From a checkpoint of a small contrastive image-text model: encoder activation swiglu, text encoder activation geglu.
Rows from block 2 of the text encoder of a small contrastive image-text model, named by matrix and row number. Rows with one number belong to one neuron. Each number is 128 + 32 x the weight over its row's rms, rounded and kept within 0 to 255. All counts start at 0. Numbers have three digits each.
After each neuron's rows are labels from the 100 texts, of 14848, where the neuron reaches its largest size: "tokens" is the input token at the peak. Only what is clearly more common there than usual is listed. The data: photos with spoken descriptions (Open Images, Localized Narratives). In brackets: how many of the 100.
# gate: MLP gate (text_encoder.blocks.2.mlp.gate.weight, 1024x384), inputs 320-383
# fc1: MLP up (text_encoder.blocks.2.mlp.fc1.weight, 1024x384), inputs 320-383
# fc2: MLP down (text_encoder.blocks.2.mlp.fc2.weight, 384x1024, transposed), outputs 320-383

gate.165:068120181103137119080143087165144135150079143150118122099163157152102114082154106179177132175168176061141149085141082142154141092135117127113090143150142039224148104153125095136160092126158144
fc1.165:098147129092147132120179074182103179137140097096117113098191137115170145136126151100145103084136068173101138121114139096135121150137145144074078161119114187186164091116139111101113173116065131
fc2.165:126136154077158127129171145138194134142098171133113160183151132077139071139144188127137139103070112133147142130118117078141119167117163134131103137128106093122077130111080089114123109099093179
tokens: "see" (11); "there" (11); "," (8); "we" (8)

gate.663:174122134110153093143125157155132141130145093144126071169156135166145127200115117122121106206147164106151132139081133150127109155138141160154118060123113113177154112143138084095141077130170119
fc1.663:174105069100123184144101087065148171115135096150165151111069189102100147107204083111146145141110215142170171099126144094071101138100179142182167151148179151126105115119129144122144090110161091
fc2.663:069161149111097194069133171149108089136101114122123162049146117159144102106115087161175137152161109142142125140095163101114162137134183083087081113133131173144133143084089179188158173170118148
tokens: "green" (18); "black" (12); "on" (7)

gate.359:098069135168153127114117116109159111086150156164090138146108143144053079118121171173158085122123112107087100158121147130134087151102094186158152101141134036116085077069156173091148101142115156
fc1.359:059095146110211157109101124127118138129133113168157134115047211172105128147126159129111119107131122107092062153109123046174126183153151164140103155140131101118127122138125117129158123129113134
fc2.359:120127053155105133119167088139128117131145108049171088073125121158159191150101077131095184096141128080157081101209190134147116151160149149088078144148136123142124125119138119132122165117109148
tokens: "see" (15); "." (12); "and" (8)

gate.332:087135100068108153154129092149131141140172125102094147094156175098102099056131160113164144089085194178111143121208104082157130096141123144124080092115137123074096112131145136120173098135118178
fc1.332:110112123174124161125106121157150121202144123122076112139138106061168084133075096131124131111063176119151108119163150142157156190152136109118119146108168142088122114181230098103125136171171140
fc2.332:140142186118108111114102131137187117139155110113053137109133145132131087082088109136099126159112143134163085177112130115156228230132084125180188113167157114077095125175174134130125118154177119
tokens: "chairs" (28); "." (21)

gate.145:075113171154074144154140083106158109069108214153117086097143160159103068147122164147116107139138200136151105095076103130171141155104147090073077050171145156057151127176095135131184107128151122
fc1.145:189131079116165104130173128148112134147099086157155132099121109140123210105102112202098104131172139125116121174158113142159126060137123167147125179127141152137135181043094113134099103078124165
fc2.145:149124109114166134153148091103109107136128156163162177103086184155113070139142165160168144102105123109167114167148142164118137109063105097156070124140150121197073162128188085102084144102137132
tokens: "and" (15); "," (13); "." (11)

gate.47:154073123126110101096133178123095129109190123102126063086124137126243092069113097119125144120147118143094110148119123150119165096132112123101111114111082139124088112082092089159162111179137115
fc1.47:144206107078086179123105097118105137112176121133109106141129070157146105150123121185113133102190117063114150132169134139244157175126185121086155158103155138104163164185093103117147062123089137
fc2.47:178121144081074108152140128135169102108147108138123100115161132160084136210119090161139124115190145129109133174097126135158143153083208111135139130149196139128140086142156131078104124189066132
tokens: "," (9); "leaves" (9)

gate.291:153188134067105160171144107134117152180153134138133123171146118186116166114117147090146128157147140083163102155117063112116121127110170126176194095123134154144162111099103149137105093163162083
fc1.291:153150138137126137093173179118075101197119128135046140178154099104185124100160114123155120188143148128108050081130128124107140132103147156145133140109161130086123137173171111183139091207111143
fc2.291:119131126063128150107101121104042167120088149143095073163090162063111161159091080084121142186158155159120166095116116119148136129118141143083140142153162098184172149125122121164118126155117094
tokens: "." (16); "can" (9); "windows" (7)

gate.229:101118105085110121154108107136124136142187110168167131150171110200107146133128145122100081136164132154139076160128090121143126156090140101127065103155074163100121166082158125090155137132154104
fc1.229:156096170116184166090167114124131118095070126155131154186133071095164121129087117073083127156111064159168126114152126111088110086140117139125129145141072066141161104140146121136074113093149120
fc2.229:154111081167135114104143114116093170129094165120134119155070130144118095190085162059180111170084106166149109168142121167103103085158113119100168166070215189098129084120115098134143113126147113
tokens: "green" (47)

gate.626:185173119081210102137104125136118146155102138163184112133139154174119143107116110171174089072205134087078102129148131176135120133106142176197064092132161157182120152137122102136146143130199049
fc1.626:094176163102126149166135117181142109151080152080124212167129185172137125167163159114148165075107099099116128146076161171100141143142121132154087065132171098100190150160113107159150164154095135
fc2.626:142150080140088148096170140137108101110134072128124118131125106162152150153126164104123138059129152146139108092164184158114135072141128149136108090067132099122140178113068082158128134199150163
tokens: "see" (7)

gate.242:133170099194151129141058133096175098108108074164155098189116140122059054141155194119184165154178143121156187101102105115117055170153162098145111101185113182150088097106121097143128102062117123
fc1.242:117137157124178144143126165149070121141078111138123077173109063140158160121093064108131096094121073156122127085136131125103168143085138130154155145141127077119136127107128082065115118178167110
fc2.242:145093149138044127128073149083184110142138118044089149130144112087111133083077119134098138150153142167158185197092114128140114118134138158082114141167145134119081117143135179098145145159141083
tokens: "green" (20); "blue" (7)

gate.72:140154164194138092104201184131179144142066115156129111149150100146142141142192126132193115093189150076152183111078145137069092147137149117128113145132167125070187092135083099142136087110139138
fc1.72:175183168101136095116158148103062102174112168152162106115080100075102155135141115118148159103117158077138111085102178148107141128157118148140122212117088108133121121078081077145156158118137116
fc2.72:127067136108179121041100129114112128123100177145155133171117108114103103179138123140103092114064104078138137138071130111122155148133089154126095135059123173111107088157078140080133101153182143
tokens: "there" (8); "and" (8)

gate.131:111141131117179117138052129152072130118133141173167141184123151170097145099125124113141097087071109089125135133164113188101084075089140127115124094118146084097133090157115148142198073117144137
fc1.131:092114154072166194110051090133116082145112130120129122124132141167118078178136124132130139074082116174130057186175078162110139178140132127111128133110145117117094101139139142112136195166133158
fc2.131:108127117120165120107106170157092075191201113194123119179119098078147118193114111106108089141102115115197143115160067080176093129151137111112095048116152121114092090071156125097066171189094157
tokens: "smiling" (19); "are" (7)

gate.542:118103115131159108127099150168072142143117092178159076117149118180131097079152128158131123115164088088104141116145118098110106177140164170131093127112101095173180134138101164145108133154109141
fc1.542:091111097174093067136131128112123086165117118112082122185155082117129154197134094156109115131161170082124073119120134121148138147189123192156160117170155151155121145061140138130124163190105083
fc2.542:090113173114110151178141119087126119181079138094142143096139132089158156131091110193118117087135139078149110120074190076132123083195134124162133149073154140165128159114129156137135123163119125
tokens: "glass" (7)

gate.508:109153163144170178131124170130163172143080107127092105086095102113114127122129121130110175080163166122113141098160120120100133114119073113192203067090133167081137070151083104160108124063085151
fc1.508:068144096102119099120151135073156131084175160096094158192145203129114121117101117171125062137096184132121124181113107125175124136086215111123068152139099146119080171082165131118097135181164126
fc2.508:040138087158155162116155096092133125127197124111136192062128156156139107095124093115179064105075181151143124131112107129138082138131162111116083089140090098140110153132147105132134123076126144
tokens: "," (28); "drums" (18); "and" (14)

gate.37:102128153154108162135138184156093083085166120163154111153152099107127105128202182081130097132139133129104183152158105065150134175121102130124117113149122132149092133121134205100130067107169149
fc1.37:038125136181150188116133106155114215115073121133179123142205108167146124073137130103144189165106117087146121121135084186131147135200149096089144125113148065159114147151190180169151144112044073
fc2.37:114133083118116205144138161132185108144128143121181117144147161121118123099136150128089160000112173116191127144122138103155172146091118055092167180197118125088106108125141184175126139152132088
tokens: "items" (9)

gate.736:118204123130145111098119180129144127195123092119076164131123110156060124108133105123163143075065171128170124118128120162133154096075189197161132018156114142093099122184090140151127095101181079
fc1.736:133075115136131140087114111153101130161087097123126079100106153098104102183135155148155190165133122105134127140161136149122151161176103087060162184057167090162096139142160099146162025154087179
fc2.736:165069116130126142109113155138121114095143143141124139114071202067162066169144197082162125117130139063179122174117095105108145131177123113145203106140158156121171116093146104076150109133119136
tokens: "and" (11)

gate.325:096113164158122132144128126154140130178169144107173142108055140160083126106179123086153140185149103078141143174107078112181096041139165124138098054160125124137196117107138138091143106181113128
fc1.325:125141077149177128090118140137119190187141072122126109124105127105140151069107082069136134102128127137227120174147169128153151160133164103127135087087141144164072122081153110170144137171094155
fc2.325:164113153149113129132137134119157097106154087034120117139101177109150175143138136132133095081140147142119111115128160156104146149127073180124148107143125144063120152122127146119143114123110207
tokens: "and" (12); "name" (9); "," (9)

gate.26:143104179143109069080149166118087111100125054149165180149132103109095151105119130136150143146152146100103095155086115150111186049092114132109087131100137174182188135108126129156181149130126091
fc1.26:164146158083079134126167199074133111098168158129124089150153121120117126089126075132181159119151126145099069138125120095100151133105131102106095151097130157131144122143085208113109112025144138
fc2.26:122119119142106150068134148157151161154165141166103156197117077121116139032146156132119102105126190092093145182180124103138179132105101149195125134091104102167126173122111156172150074078105150
tokens: "tree" (10); "," (9)

gate.54:120092094129113124104145125106100124117143082126112123157149111112166105131135132133122151104103148132141092124111152102142096142091143102165121153138119112173111101145134187161161142149126130
fc1.54:122136093190123166129192105125088127150108057115157134170097134198162048126103081094115144077127116117118148127078158150187152123096077155128069148139123134127177102133144180131144143141122165
fc2.54:109036140166143110141191124105125076130078133139105116158193122202192128129075131180124111135093098102104105116124165176095122136151143121098078092133151177078148150155201161168108154087114099
tokens: "glass" (7)

gate.403:092154133116088132162058117123114118113209120102086107125126141115136112157101100150126121080154131136128194102146147157115112122135187090114179145117155116134151073107093090114089151140157111
fc1.403:157176110117140116148185080171146100162099088104135107120126145091141134112127190154139068147104170139167155116167148119098127071139125109106147136120000173143186159142141131136142124113123097
fc2.403:146136137134096099144125185135151126114134128112169114077123144169150111050125089131098157161126128052176154141035177057173147143134129163142113124152106063176156096128141152120110092158120127
tokens: "there" (10); "suit" (9); "flag" (8); "and" (8)

gate.657:123161139164108099133071069123095073169139123101163175169095123109115120145123129138108126172081135139132108149096099164051092085126168141184129171205126175158189079101100072178113158174113143
fc1.657:120114147172085130097113169126103072190105151205064084108204131129122170127178083132130130183130102133182155104150141151137169099148075177160147038112093167057089119145144120137106150102069162
fc2.657:100119096122127109176101134133119106109210088133145168163164110128099124099136118127158175075058146153127169121138164189148125095086160092188162130136091157084107142088153152115182147085066085
tokens: "<end>" (25); "white" (17); "sky" (13); "." (11)

gate.570:136138092078148129130060147104132104131171178035162108089078109097150136115161116099127115174144172128051093132126147133122131119117171093141153104123147135160096176113078168106157087105135117
fc1.570:142114060091171118166110177131119114166129141096175150141085154170109109145066087111149083112105070129110097148127106146137136131093101127104176099161119095085115101120131133139133093142175132
fc2.570:121130174181091208142147137126136141136106120118098155081106085096066122151097096086082151079101107145122143143182134092165197128088159135126106056129156112123128147120166122127132151134099116
tokens: "a" (29); "are" (8)

gate.558:112098109097122088148125138100124124138163097109170145114128173128122030140139153198121171098152105149077113117121130123194179116078095156133049114113095165145148077156148126110159099184148098
fc1.558:132082116166122212155136129128154117132075135158189141162171084159134081130077153079072150137170115142171140146120151123126121153151129082151155092060109181141123110172106167159185068124173171
fc2.558:113127126114126129102040153150101097030158097188105079129154113163143134139195107167106180118097121133071130073163156147124165202165087151048142110121125107166142140118153150139084144134122156
tokens: "green" (14); "boards" (14); "dress" (8); "are" (7)

gate.205:114167139113146086161150175172102144144134144099140154111127136194165110129109169120174186147133127149089098147108109131122118155142145175144168117156092136118173088116104145123094204110132100
fc1.205:180121178207094107149157106058120105114161180140200132190093099130103131154180121168092116162091117099099146121107145075138128160093082126153122132162141157120212183085119103119161148152100070
fc2.205:131158176151124146142125106078110088109083133135180136106120151139102187142159164191098124120139080122072093158084142148132164093088139155164094121135110129045120144134186134062123139126181077
tokens: "." (20); "see" (12); "smiling" (9); "and" (9)

gate.264:065128079147120139163136191157143138154127161166104130151112109145106152145139103180088094140148139126131099149178088129131142130124170102151074120154121134131105087164096132158136184078129128
fc1.264:088140104173116158122161140114140139126089139118120078162113106083118123126139076151138104132145190144115144125140126120170186131131172131131149119173083128197109167117160153152138116105220160
fc2.264:083107095113162140080187084124156134098178104135135116089172146103103148142108090140131133133165151122120137094117140188134162155138158110141124147074101093188166130123155111148094108150201112
tokens: "." (13); "black" (10)

gate.114:107090120105124032136179121105090153155129159168140153143132096207149094142130131123127105124120125114130133094105078156160096136119151160132119128154105022127166143134119130182162123155112137
fc1.114:149141153101123129082116153159123110103152161098074172109162108131090138164168085089132150104155152155176094112132120098132166105151147099154116136178153140165120052146158104160145119113120111
fc2.114:207156111126080084143171136164130140137109094130127153016139142071156152124148082104115092117147135142164088148116145116121158101092208113141085214044050174125139085090132058139107076036147130
tokens: "a" (11); "of" (7)

gate.163:178139106060103161140102094168169102086096100121104144117065093077179127149137144161161103123143201114158100145154137104131096106189140114078120129182160084132139077108103120119176116082145159
fc1.163:146151138129148135118105121135093201105149125156131175143121117110111167159128193135173089143156096117158103123139075111083217155142097083129171068168170160101150118074131122164123191122103208
fc2.163:176134121179149129142132174138093102096146119144102161093134054111096125154127135101091129055112091140161130123160077157120188119094111131178114080147150135135152075108138151139128170069114137
tokens: "tree" (25); "trees" (18); "is" (10)

gate.485:080197085110121141129083127116190112103132119074082136130109171095154189077125084135128122167132161113083117107120117146114106053119150115176076131112130122128176091081122142138108173129116118
fc1.485:139133083060107094139086151140083126155068119151092124085076145148144128099135089120159159128104183159114083123136096139112112113092186097157096126125145122163111129000125115132132141144147164
fc2.485:135118115070092151127093084195112110128152074150112135136074141093101173101112075086152112089121132153178133144135118130096148120200131151160120126103111106173144175106077153155063131203154089
tokens: "smiling" (26); "clothes" (9)

gate.498:145064128169166099174151121136116089100110142088127151175103130136140141118128127122162125152130117124130078138154149117160147168167124146070127119093096120103112094089085053152153106078067096
fc1.498:107094160205158141135150064106146158089154135197075143137157126099151147137093084147100130151072130128141150091071154149154124101144134148143120171064135129093181121117110114093091123127108129
fc2.498:100113145130171166136071115134139117109118179157110157104091142120100153101109129101099167070083074113179162108100126159093147123078047117131168130176136114089163140152107139127121114158182123
tokens: "<end>" (15); "we" (10); "see" (7)

gate.665:129132125137145140158140133162163110136114149134189118129155117103090144147168155085142113131188095137153151102100182099084102136097150105153127125178134187136138110094132083102111107151127121
fc1.665:125232055109182171150067195136154128162153155077118136152094089046102094130144116165074146076229223090145100167080136082115153120149166101153097122126132135134165124142104184146200074141095137
fc2.665:128121055149106186164112154088125149105129163110134188155151212078134137184165154079113082053115074105114117070096100132123120136189112128185170163156168094083146154141133112167108092127167145
tokens: "there" (10); "them" (7)

gate.728:132146089098087152141104162128148093109084124128129057121167166077093124141165140113161176080129116158139109141141119127109105060169121224141193121125184134132060073145118094138162145104036156
fc1.728:129104127099109099127118109108183087077128145110097199157168097133124143155129091085105064177143127127184169255090100167141186141159126134127144130175136058202128151115172113089105104153123091
fc2.728:155112158137120160158136119115224091081168079146093087170177108136113103167115120168076077189184120116155127119128161130097035105147130213068172138153163166108126127088107094059155189082123142
tokens: "tree" (17)

gate.137:125159165201129087097146158166102145130131112149160144131127121109083192153106149118106090093128140116117115176160149082107098136131081117187128112072178110184173101159183112088070103173112118
fc1.137:168136116114135140133084251131147187105176155108141082110128090156147165115168123107175119192118127084165127112129053148166125097146153140114134192118118146114179120141157083155158094066147106
fc2.137:133144103104182120142215155112134136109081147152186147109117124160127133125123138046121104137139109110093059116129128122104159176145103087114085124113103144149136165169137158106124096113154036
tokens: "colors" (7)

gate.226:164187112079139167166131150126097106117097110154179147145138112163140102059129110186205138102115148138117072100123141186169103068147116095159132136126158111118069142073184148161107149165147189
fc1.226:178172102162114147122082201158092091057083059141108146149162127083115115194123151144160134139107154099158115166154148114132058113134141181147141154166186113093101113137117161147131117151114144
fc2.226:148129115118123132117122110118072168082176113112147211180104114124165145164200092165115079146101128129143133159137088110170147170106142173080101147079148144107080150109121136136116127132107075
tokens: "glass" (30); "<end>" (8)

gate.536:095125133080162127139103137127136106153122115080183119122066127086074161120182165141100153149167149118090106066153117105113117129131146176179156055099074121185126104113103094152145108065146156
fc1.536:142121104188091135165124125108073148161172178135135107051124176110144100170117131051100129133171096155174156112111136076131135106158134147137113117157140126149082100122150166127122105124116103
fc2.536:125071095106163133143121155094117104167118118130085171137146119150098116059135127188106114088123101143067067113110177084143151113181136127116085129134144157134136189117127126185110145116166081
tokens: "chairs" (21); "green" (9)

gate.572:102096134128173166122190181150075137098130109113150146149113202108114036068135131125142137137157150106119141098108128145137133054133129131175059090202113150094144078146114135127111152089106120
fc1.572:114061175070116135103117107130111137163146123105165163125097076148064096162144153129148056119068114122146126178099092135119136144132134105134137130152136113120107164123102172107077041169106128
fc2.572:136150165111157152128140179075131112156087162085135081169139149148150102102099101141120121159108177158143134106152111135090146111087123126128126107227135131096168182099078159115104160129164150
tokens: "green" (16); "on" (8); "and" (8)

gate.746:146114107114116143126075138097172124146065129193143106145148152121172158099150132044150124088104179144123117117160088136178181105147160121153169159174114177152115069140089100146111102193097133
fc1.746:159088101118105169129105097113126194160156220144141073163107101198149162179107083175169051076134169159118146139137079105123126129133157114152118164158172139141126107140091104125166138141077126
fc2.746:131106110083085186112139131075121133134111097163144138228124119135145179153035123127123080165119095108152130138127077094112057209110161129144126147135100140163096158140093157121159141134107084
tokens: "a" (19); "<end>" (11)

gate.734:102104127132108152172139144149103131101075153101123108149157099119118091080102096094213099154164141113082152145119099143139125163162174138192142116154111164148110055075109154114091107173171106
fc1.734:159144107221136080096144075089111089112154134164189097150136121029111118078115130125130086133150140173094135110153135113131104154141163136118144155127103183145125050077140123126153176153124109
fc2.734:168096122168143098150132079066099158144180108144147112133123203088132114093117190150115122124063158184152115117118141119080078112169068160143130173161168116095092088106117122090117137126107092
tokens: "and" (11); "are" (9)

gate.78:108126122142070084132169120079090121139143135122087116129105130140127132128161229147067140138126149140148139133148111171054116133187190136145160134125137109139132139121072085107137119132091141
fc1.78:145205118110089128168047096168086089120191167176192082136159148121126083138123053115165181135135132156108112182118108122106117081111109088124149105141101153092107103097184181141178127139159134
fc2.78:109119140111107158145137176137115189132066138135135171169150134105075040113143166142186114110140098108142103127150156156171078186091119131136158148123113159114174149211146106130100150078127169
tokens: "<end>" (15); "on" (9)

gate.352:164130131093108126053122142120147136063104158133129176128109166140085134170108119133143040167146161141124132115101093126137101139129184152080150136158154101135146066088124110128139147158186096
fc1.352:074152172164085135180190122100123155200091157134160159156111158114138138127132125212112127075144142085205093118102138088163111154114073101104165091127173138168081084112131132106100156176192144
fc2.352:069109108208122121157142050108071136152101191153100136108129124121158141173137114127135055165138117084108104138145127134126105102138107121126161103120114166148100126112124145066121137117122130
tokens: "green" (23); "many" (12); "white" (11); "on" (7)

gate.201:060078154120110134156085164148159134176164191158112158171083090145102092118161145134190100172078183110145162166127138095140173100099096101157142101172092093176141129167118119103098119179147114
fc1.201:076059112073153123169125162106140103149123133123138125135117116165108137083100096062162145155163112133162115045134128114107159111133076178090051236125112157159117147142165106140107159129124087
fc2.201:147122137122138122123142174120112093169106135143063052107151114124197133157088048120100134127129084094123144163133077098073098123116115171069129143146132127114123139173087103139150137098140100
tokens: "there" (9)

gate.244:189098060130120076148137128124126148077114162136130090119102129120082088119114143114114128179132157097123126137144115180132179113075181167122072083127114135202130138100127150170132192148165161
fc1.244:129118140098126110093026161114141111173149190150096079109043153084105118133148159168131180110078078114162071138120143149119103121130079157159111173139120138128142155187188133112180181096198141
fc2.244:120155079090174123129044130105037159064191179120075117144147136135095073130135111114156063173152145139121100096062128145086137098084148109151175097195100152169080167124159126193097106056142100
tokens: "items" (9); "plants" (9); "," (9); "are" (7)

gate.21:136146098083116144157104137112082087114142122138156160091117119197112117141168169154155158086150109062091110111165133084117146162113151101196129123097141177127174059057125113106187094100130158
fc1.21:160131122101107128080137161077165069121170151103146113129160113179123124083151137131119097115135104160200093177112150117144148196099070174103133092106119109124167140122134122188171115133111164
fc2.21:192109148116153154171143162136122132143135135123086169106098134221099067095158126075155095100116155195142072158111168124104112161175144119129130115189102106155141171111172104186123152085120126
tokens: "many" (37); "of" (13)

gate.537:101089055106139055138145079093175119105148175162074135092113175164083085159159167171060114152145112135112118144106109097124144116182107093187123076111112116121127102094156137083115143152171100
fc1.537:139140152142130140113108136174074147128112115186091149108135067131178136171129109133173151134102081103069063100122134182144107125076094095170133100137205163071138146172099073167134080097052083
fc2.537:104178133135132085136081116132143117124113089152087057121096132111115115122121163145191120086167156139139131141088137134041094129113109151133133155107094175145174136153093088049144075125168117
tokens: "see" (11); "are" (7)

gate.280:148168078110130111074089181134166079117093137170113113109140180113098130120132140113140132146188141129142155095110150104116155103095135115127121156211155076070091126109163137068114142135128129
fc1.280:075127145116113128098129135153141153149130165183102063152152132146099073117121107130093083189099121132091174088138150125226116081136128122123150114108142102105166108143130144053141085093102143
fc2.280:131140089119109137115126165134155179123164147098104102195132118142073114192200149143096141131151166086168153118120089145154160153124071154101119137089125094092089097157113153173111089117104166
tokens: "green" (26); "a" (10)

gate.534:106186158128126125172109139130123124127159170143104183105069108124088116129191170109156083141122097102085138055147066106069169195170113123096110095142145109210125117119149104106106125152126079
fc1.534:099097091181109145106141135109123169114117083130141162137089118109155094165082129121134106103163142099134112117091103175116113102106133126071115124123146153101050106114072148125111182158132199
fc2.534:071173170101079128106123128101121159170069144119092160107098090144151126169127156101103089137124138129111122073097172129123103077126154090104094175065132137099125147113134132157152161108161156
tokens: "<end>" (29); "top" (9)

gate.493:152052132076097113138155142169205176156129179085096144148117101135088106138128095183164111109119160089112078122134109116088148185177069183128139100123174156126163142077116120110201109084143167
fc1.493:097132150138108163144092138137091077080093077175135165134116106147159110136087118112145141119128113141134110188139105110161126168094173124095070102136087149107104196124133169069105102122163118
fc2.493:142196113191135124102178161150108212120126112114174082124180140152139128173097108110163103122169112100109114072109112179192088164175101154104121126151124095112126166154136096099079091165077125
tokens: "." (14); "are" (8); "there" (8)

gate.669:105148103133086125136125100151075106154092122127123087169091130169142095150115181110142097145141061143118124152127138170082096187098145123202156122124123161181195108141088112135134095094140150
fc1.669:076074131137153133127135186175099144122098105178152135169126159127136124102119141074124172120119120115176109096078163117179135107153151086155150111085149137150138182132128165117129137156121088
fc2.669:171129124131186124206177135102138145146117128179127122121137094155116098138106166112158093125120152135137139118140113163117093105097141082106144158160138127114160144053220179103141108221169105
tokens: "see" (10)

gate.44:013071072145106118125085135114162213122043109152143129109077137124131156153166178193121152135149091103091164129076190134141127081099123151147159127146104131111127159105151140090101193140194100
fc1.44:182148171107090179083122142078101072162105154055194108134101123113118105158171034106129143090098144161100141083162133118080154155065093122107115201140116174123052125144161151137179135096119084
fc2.44:166085157154168147088088164109100103160111092094139143083082122079125109168141144028071173152202171115166126154109082136113122145119111151192069117156148128166092173147145146098124106072081116
tokens: "see" (12)

gate.389:130112146116130068152101109153087094143133164130127095118112124135157110114168170151161168089117148129140142151159128163157086118061160144073115143192138125135113072091148152148152152087093221
fc1.389:097077099209142094128093148119128149157146126106071113050098166121176125122188136111116105160124135116139100157181216174093155081117146090134179154131119108118148101146161129142165166152122126
fc2.389:056121089085123105137133169119130176158105116140162074107080123109104190062164147117117155139125145145215150113147118111081144144164120113150106197078132120151173129105120151144129087146162127
tokens: "smiling" (30); "," (10); "projector" (8)

gate.421:083191138103029100107108125123143169049108139142177110119132152118148125119113101160116120113125092106123127128122103188129139101128116126140166101151127115158145125121125098168149125120179122
fc1.421:131156169107128106069143058132141187072207111156079114200161122092118165120125119109120096088106125146130143143089056146134155126180130086144061142150124116158102105187123086168159113147118138
fc2.421:156060171119107082105121150127175111119183111185086127130146128120128057140139166141139083132136151111156094174078177133112137111094138131130159157115112142122117145149147126071104147157075123
tokens: "." (25); "the" (15); "color" (7)

gate.377:153118152135152139141178139089105138121109122141172115099185130135152136138164169110112168127205089113115150112172113110133148063144166121112105081144027116151109109055143114095140218116151115
fc1.377:112158137083128070086083130155078152162198169141089102115174165143160106129166084094095083147113118130122107155142126090117125125108181174060078119115125138195172143089140079107182182160085113
fc2.377:128165124141124177111115134187163162105121150144156131119131164141133161119074114094145157171106136089145067105143084091091118118091112144157101196128146119115134076194123075094122101151114129
tokens: "," (18); "are" (10); "there" (8)

gate.23:136087093135076112135094117118123142158109131199138053133115141164151185110140098137196126097086147123149126186151121133160186172112170196107147059122076114131142099146095100088165138063132118
fc1.23:141096141119157094138071110145124118170115175113135167147132083058148084113134137065072123169152154096154137120141148127097118106147138117106110114088171129153134104116042095167159058182148110
fc2.23:133142157061092109157077126167094131195171153170105143132116166169098141127099047098139191143228136101112227157124124127149126066119109114100105104128144106098106110126106167099126131137101137
tokens: "a" (63)

gate.610:118096107115142155166156162140160134141158161106116111108128045133109149098113117177162072145106142109120139105170127118091137095107123186173128067102100120141111112203111108092127113114133117
fc1.610:133153065098138089196132050125102191113149077176126071106126173150166158115099125093103109103132164099161119124141114139118172176094139063143127127105140128128139138174147130113170125135104101
fc2.610:119068126128146135138071068131136193166134106150098034111136159102123159110122184175114122169096117187148124164101102049161122099136104110081143096122117197161138152139216146131156109156135097
tokens: "papers" (16); "a" (11); "of" (8); "are" (7)

gate.214:155153141149135171138125151155083072210140145129109094161154100168145142081151038128109112110086041127149160080118105150158142085080152137110129115153184138126084109081111146150166109155086094
fc1.214:121164151150133164143193171120096109173145168085120175145159118136152142154107078125111115100132090103142154122153132174125152167108168144094105082126160107193117146120129129131185090111112171
fc2.214:106097094095212146119129116134155172104133131095157100100136112149170097124158104205123133108125127106165183146122136060100111133129097119092112113111124086133129118121113148172147177099046151
tokens: "see" (15); "foreground" (14); "there" (11); "of" (9)

gate.200:122129138120150136039110165125083144125097142164117145084113124079102141132119109071136148153093101186144115154115152158073164105125150179184125146124116125099159072105169110143149157136121123
fc1.200:096165149142150142094136119124112065138111195155149106096132113102136146127119125069110144148071115149142138143080134126118084111077122137109165162149152156124121118102146139139182083052125101
fc2.200:135102126149099156139191136141133110105091159100081103141137107177129065095119125128149142110115059102165122126106154124092097074110126152115120163099134122112175095125126160154150165084101107
tokens: "a" (15); "top" (9); "is" (9)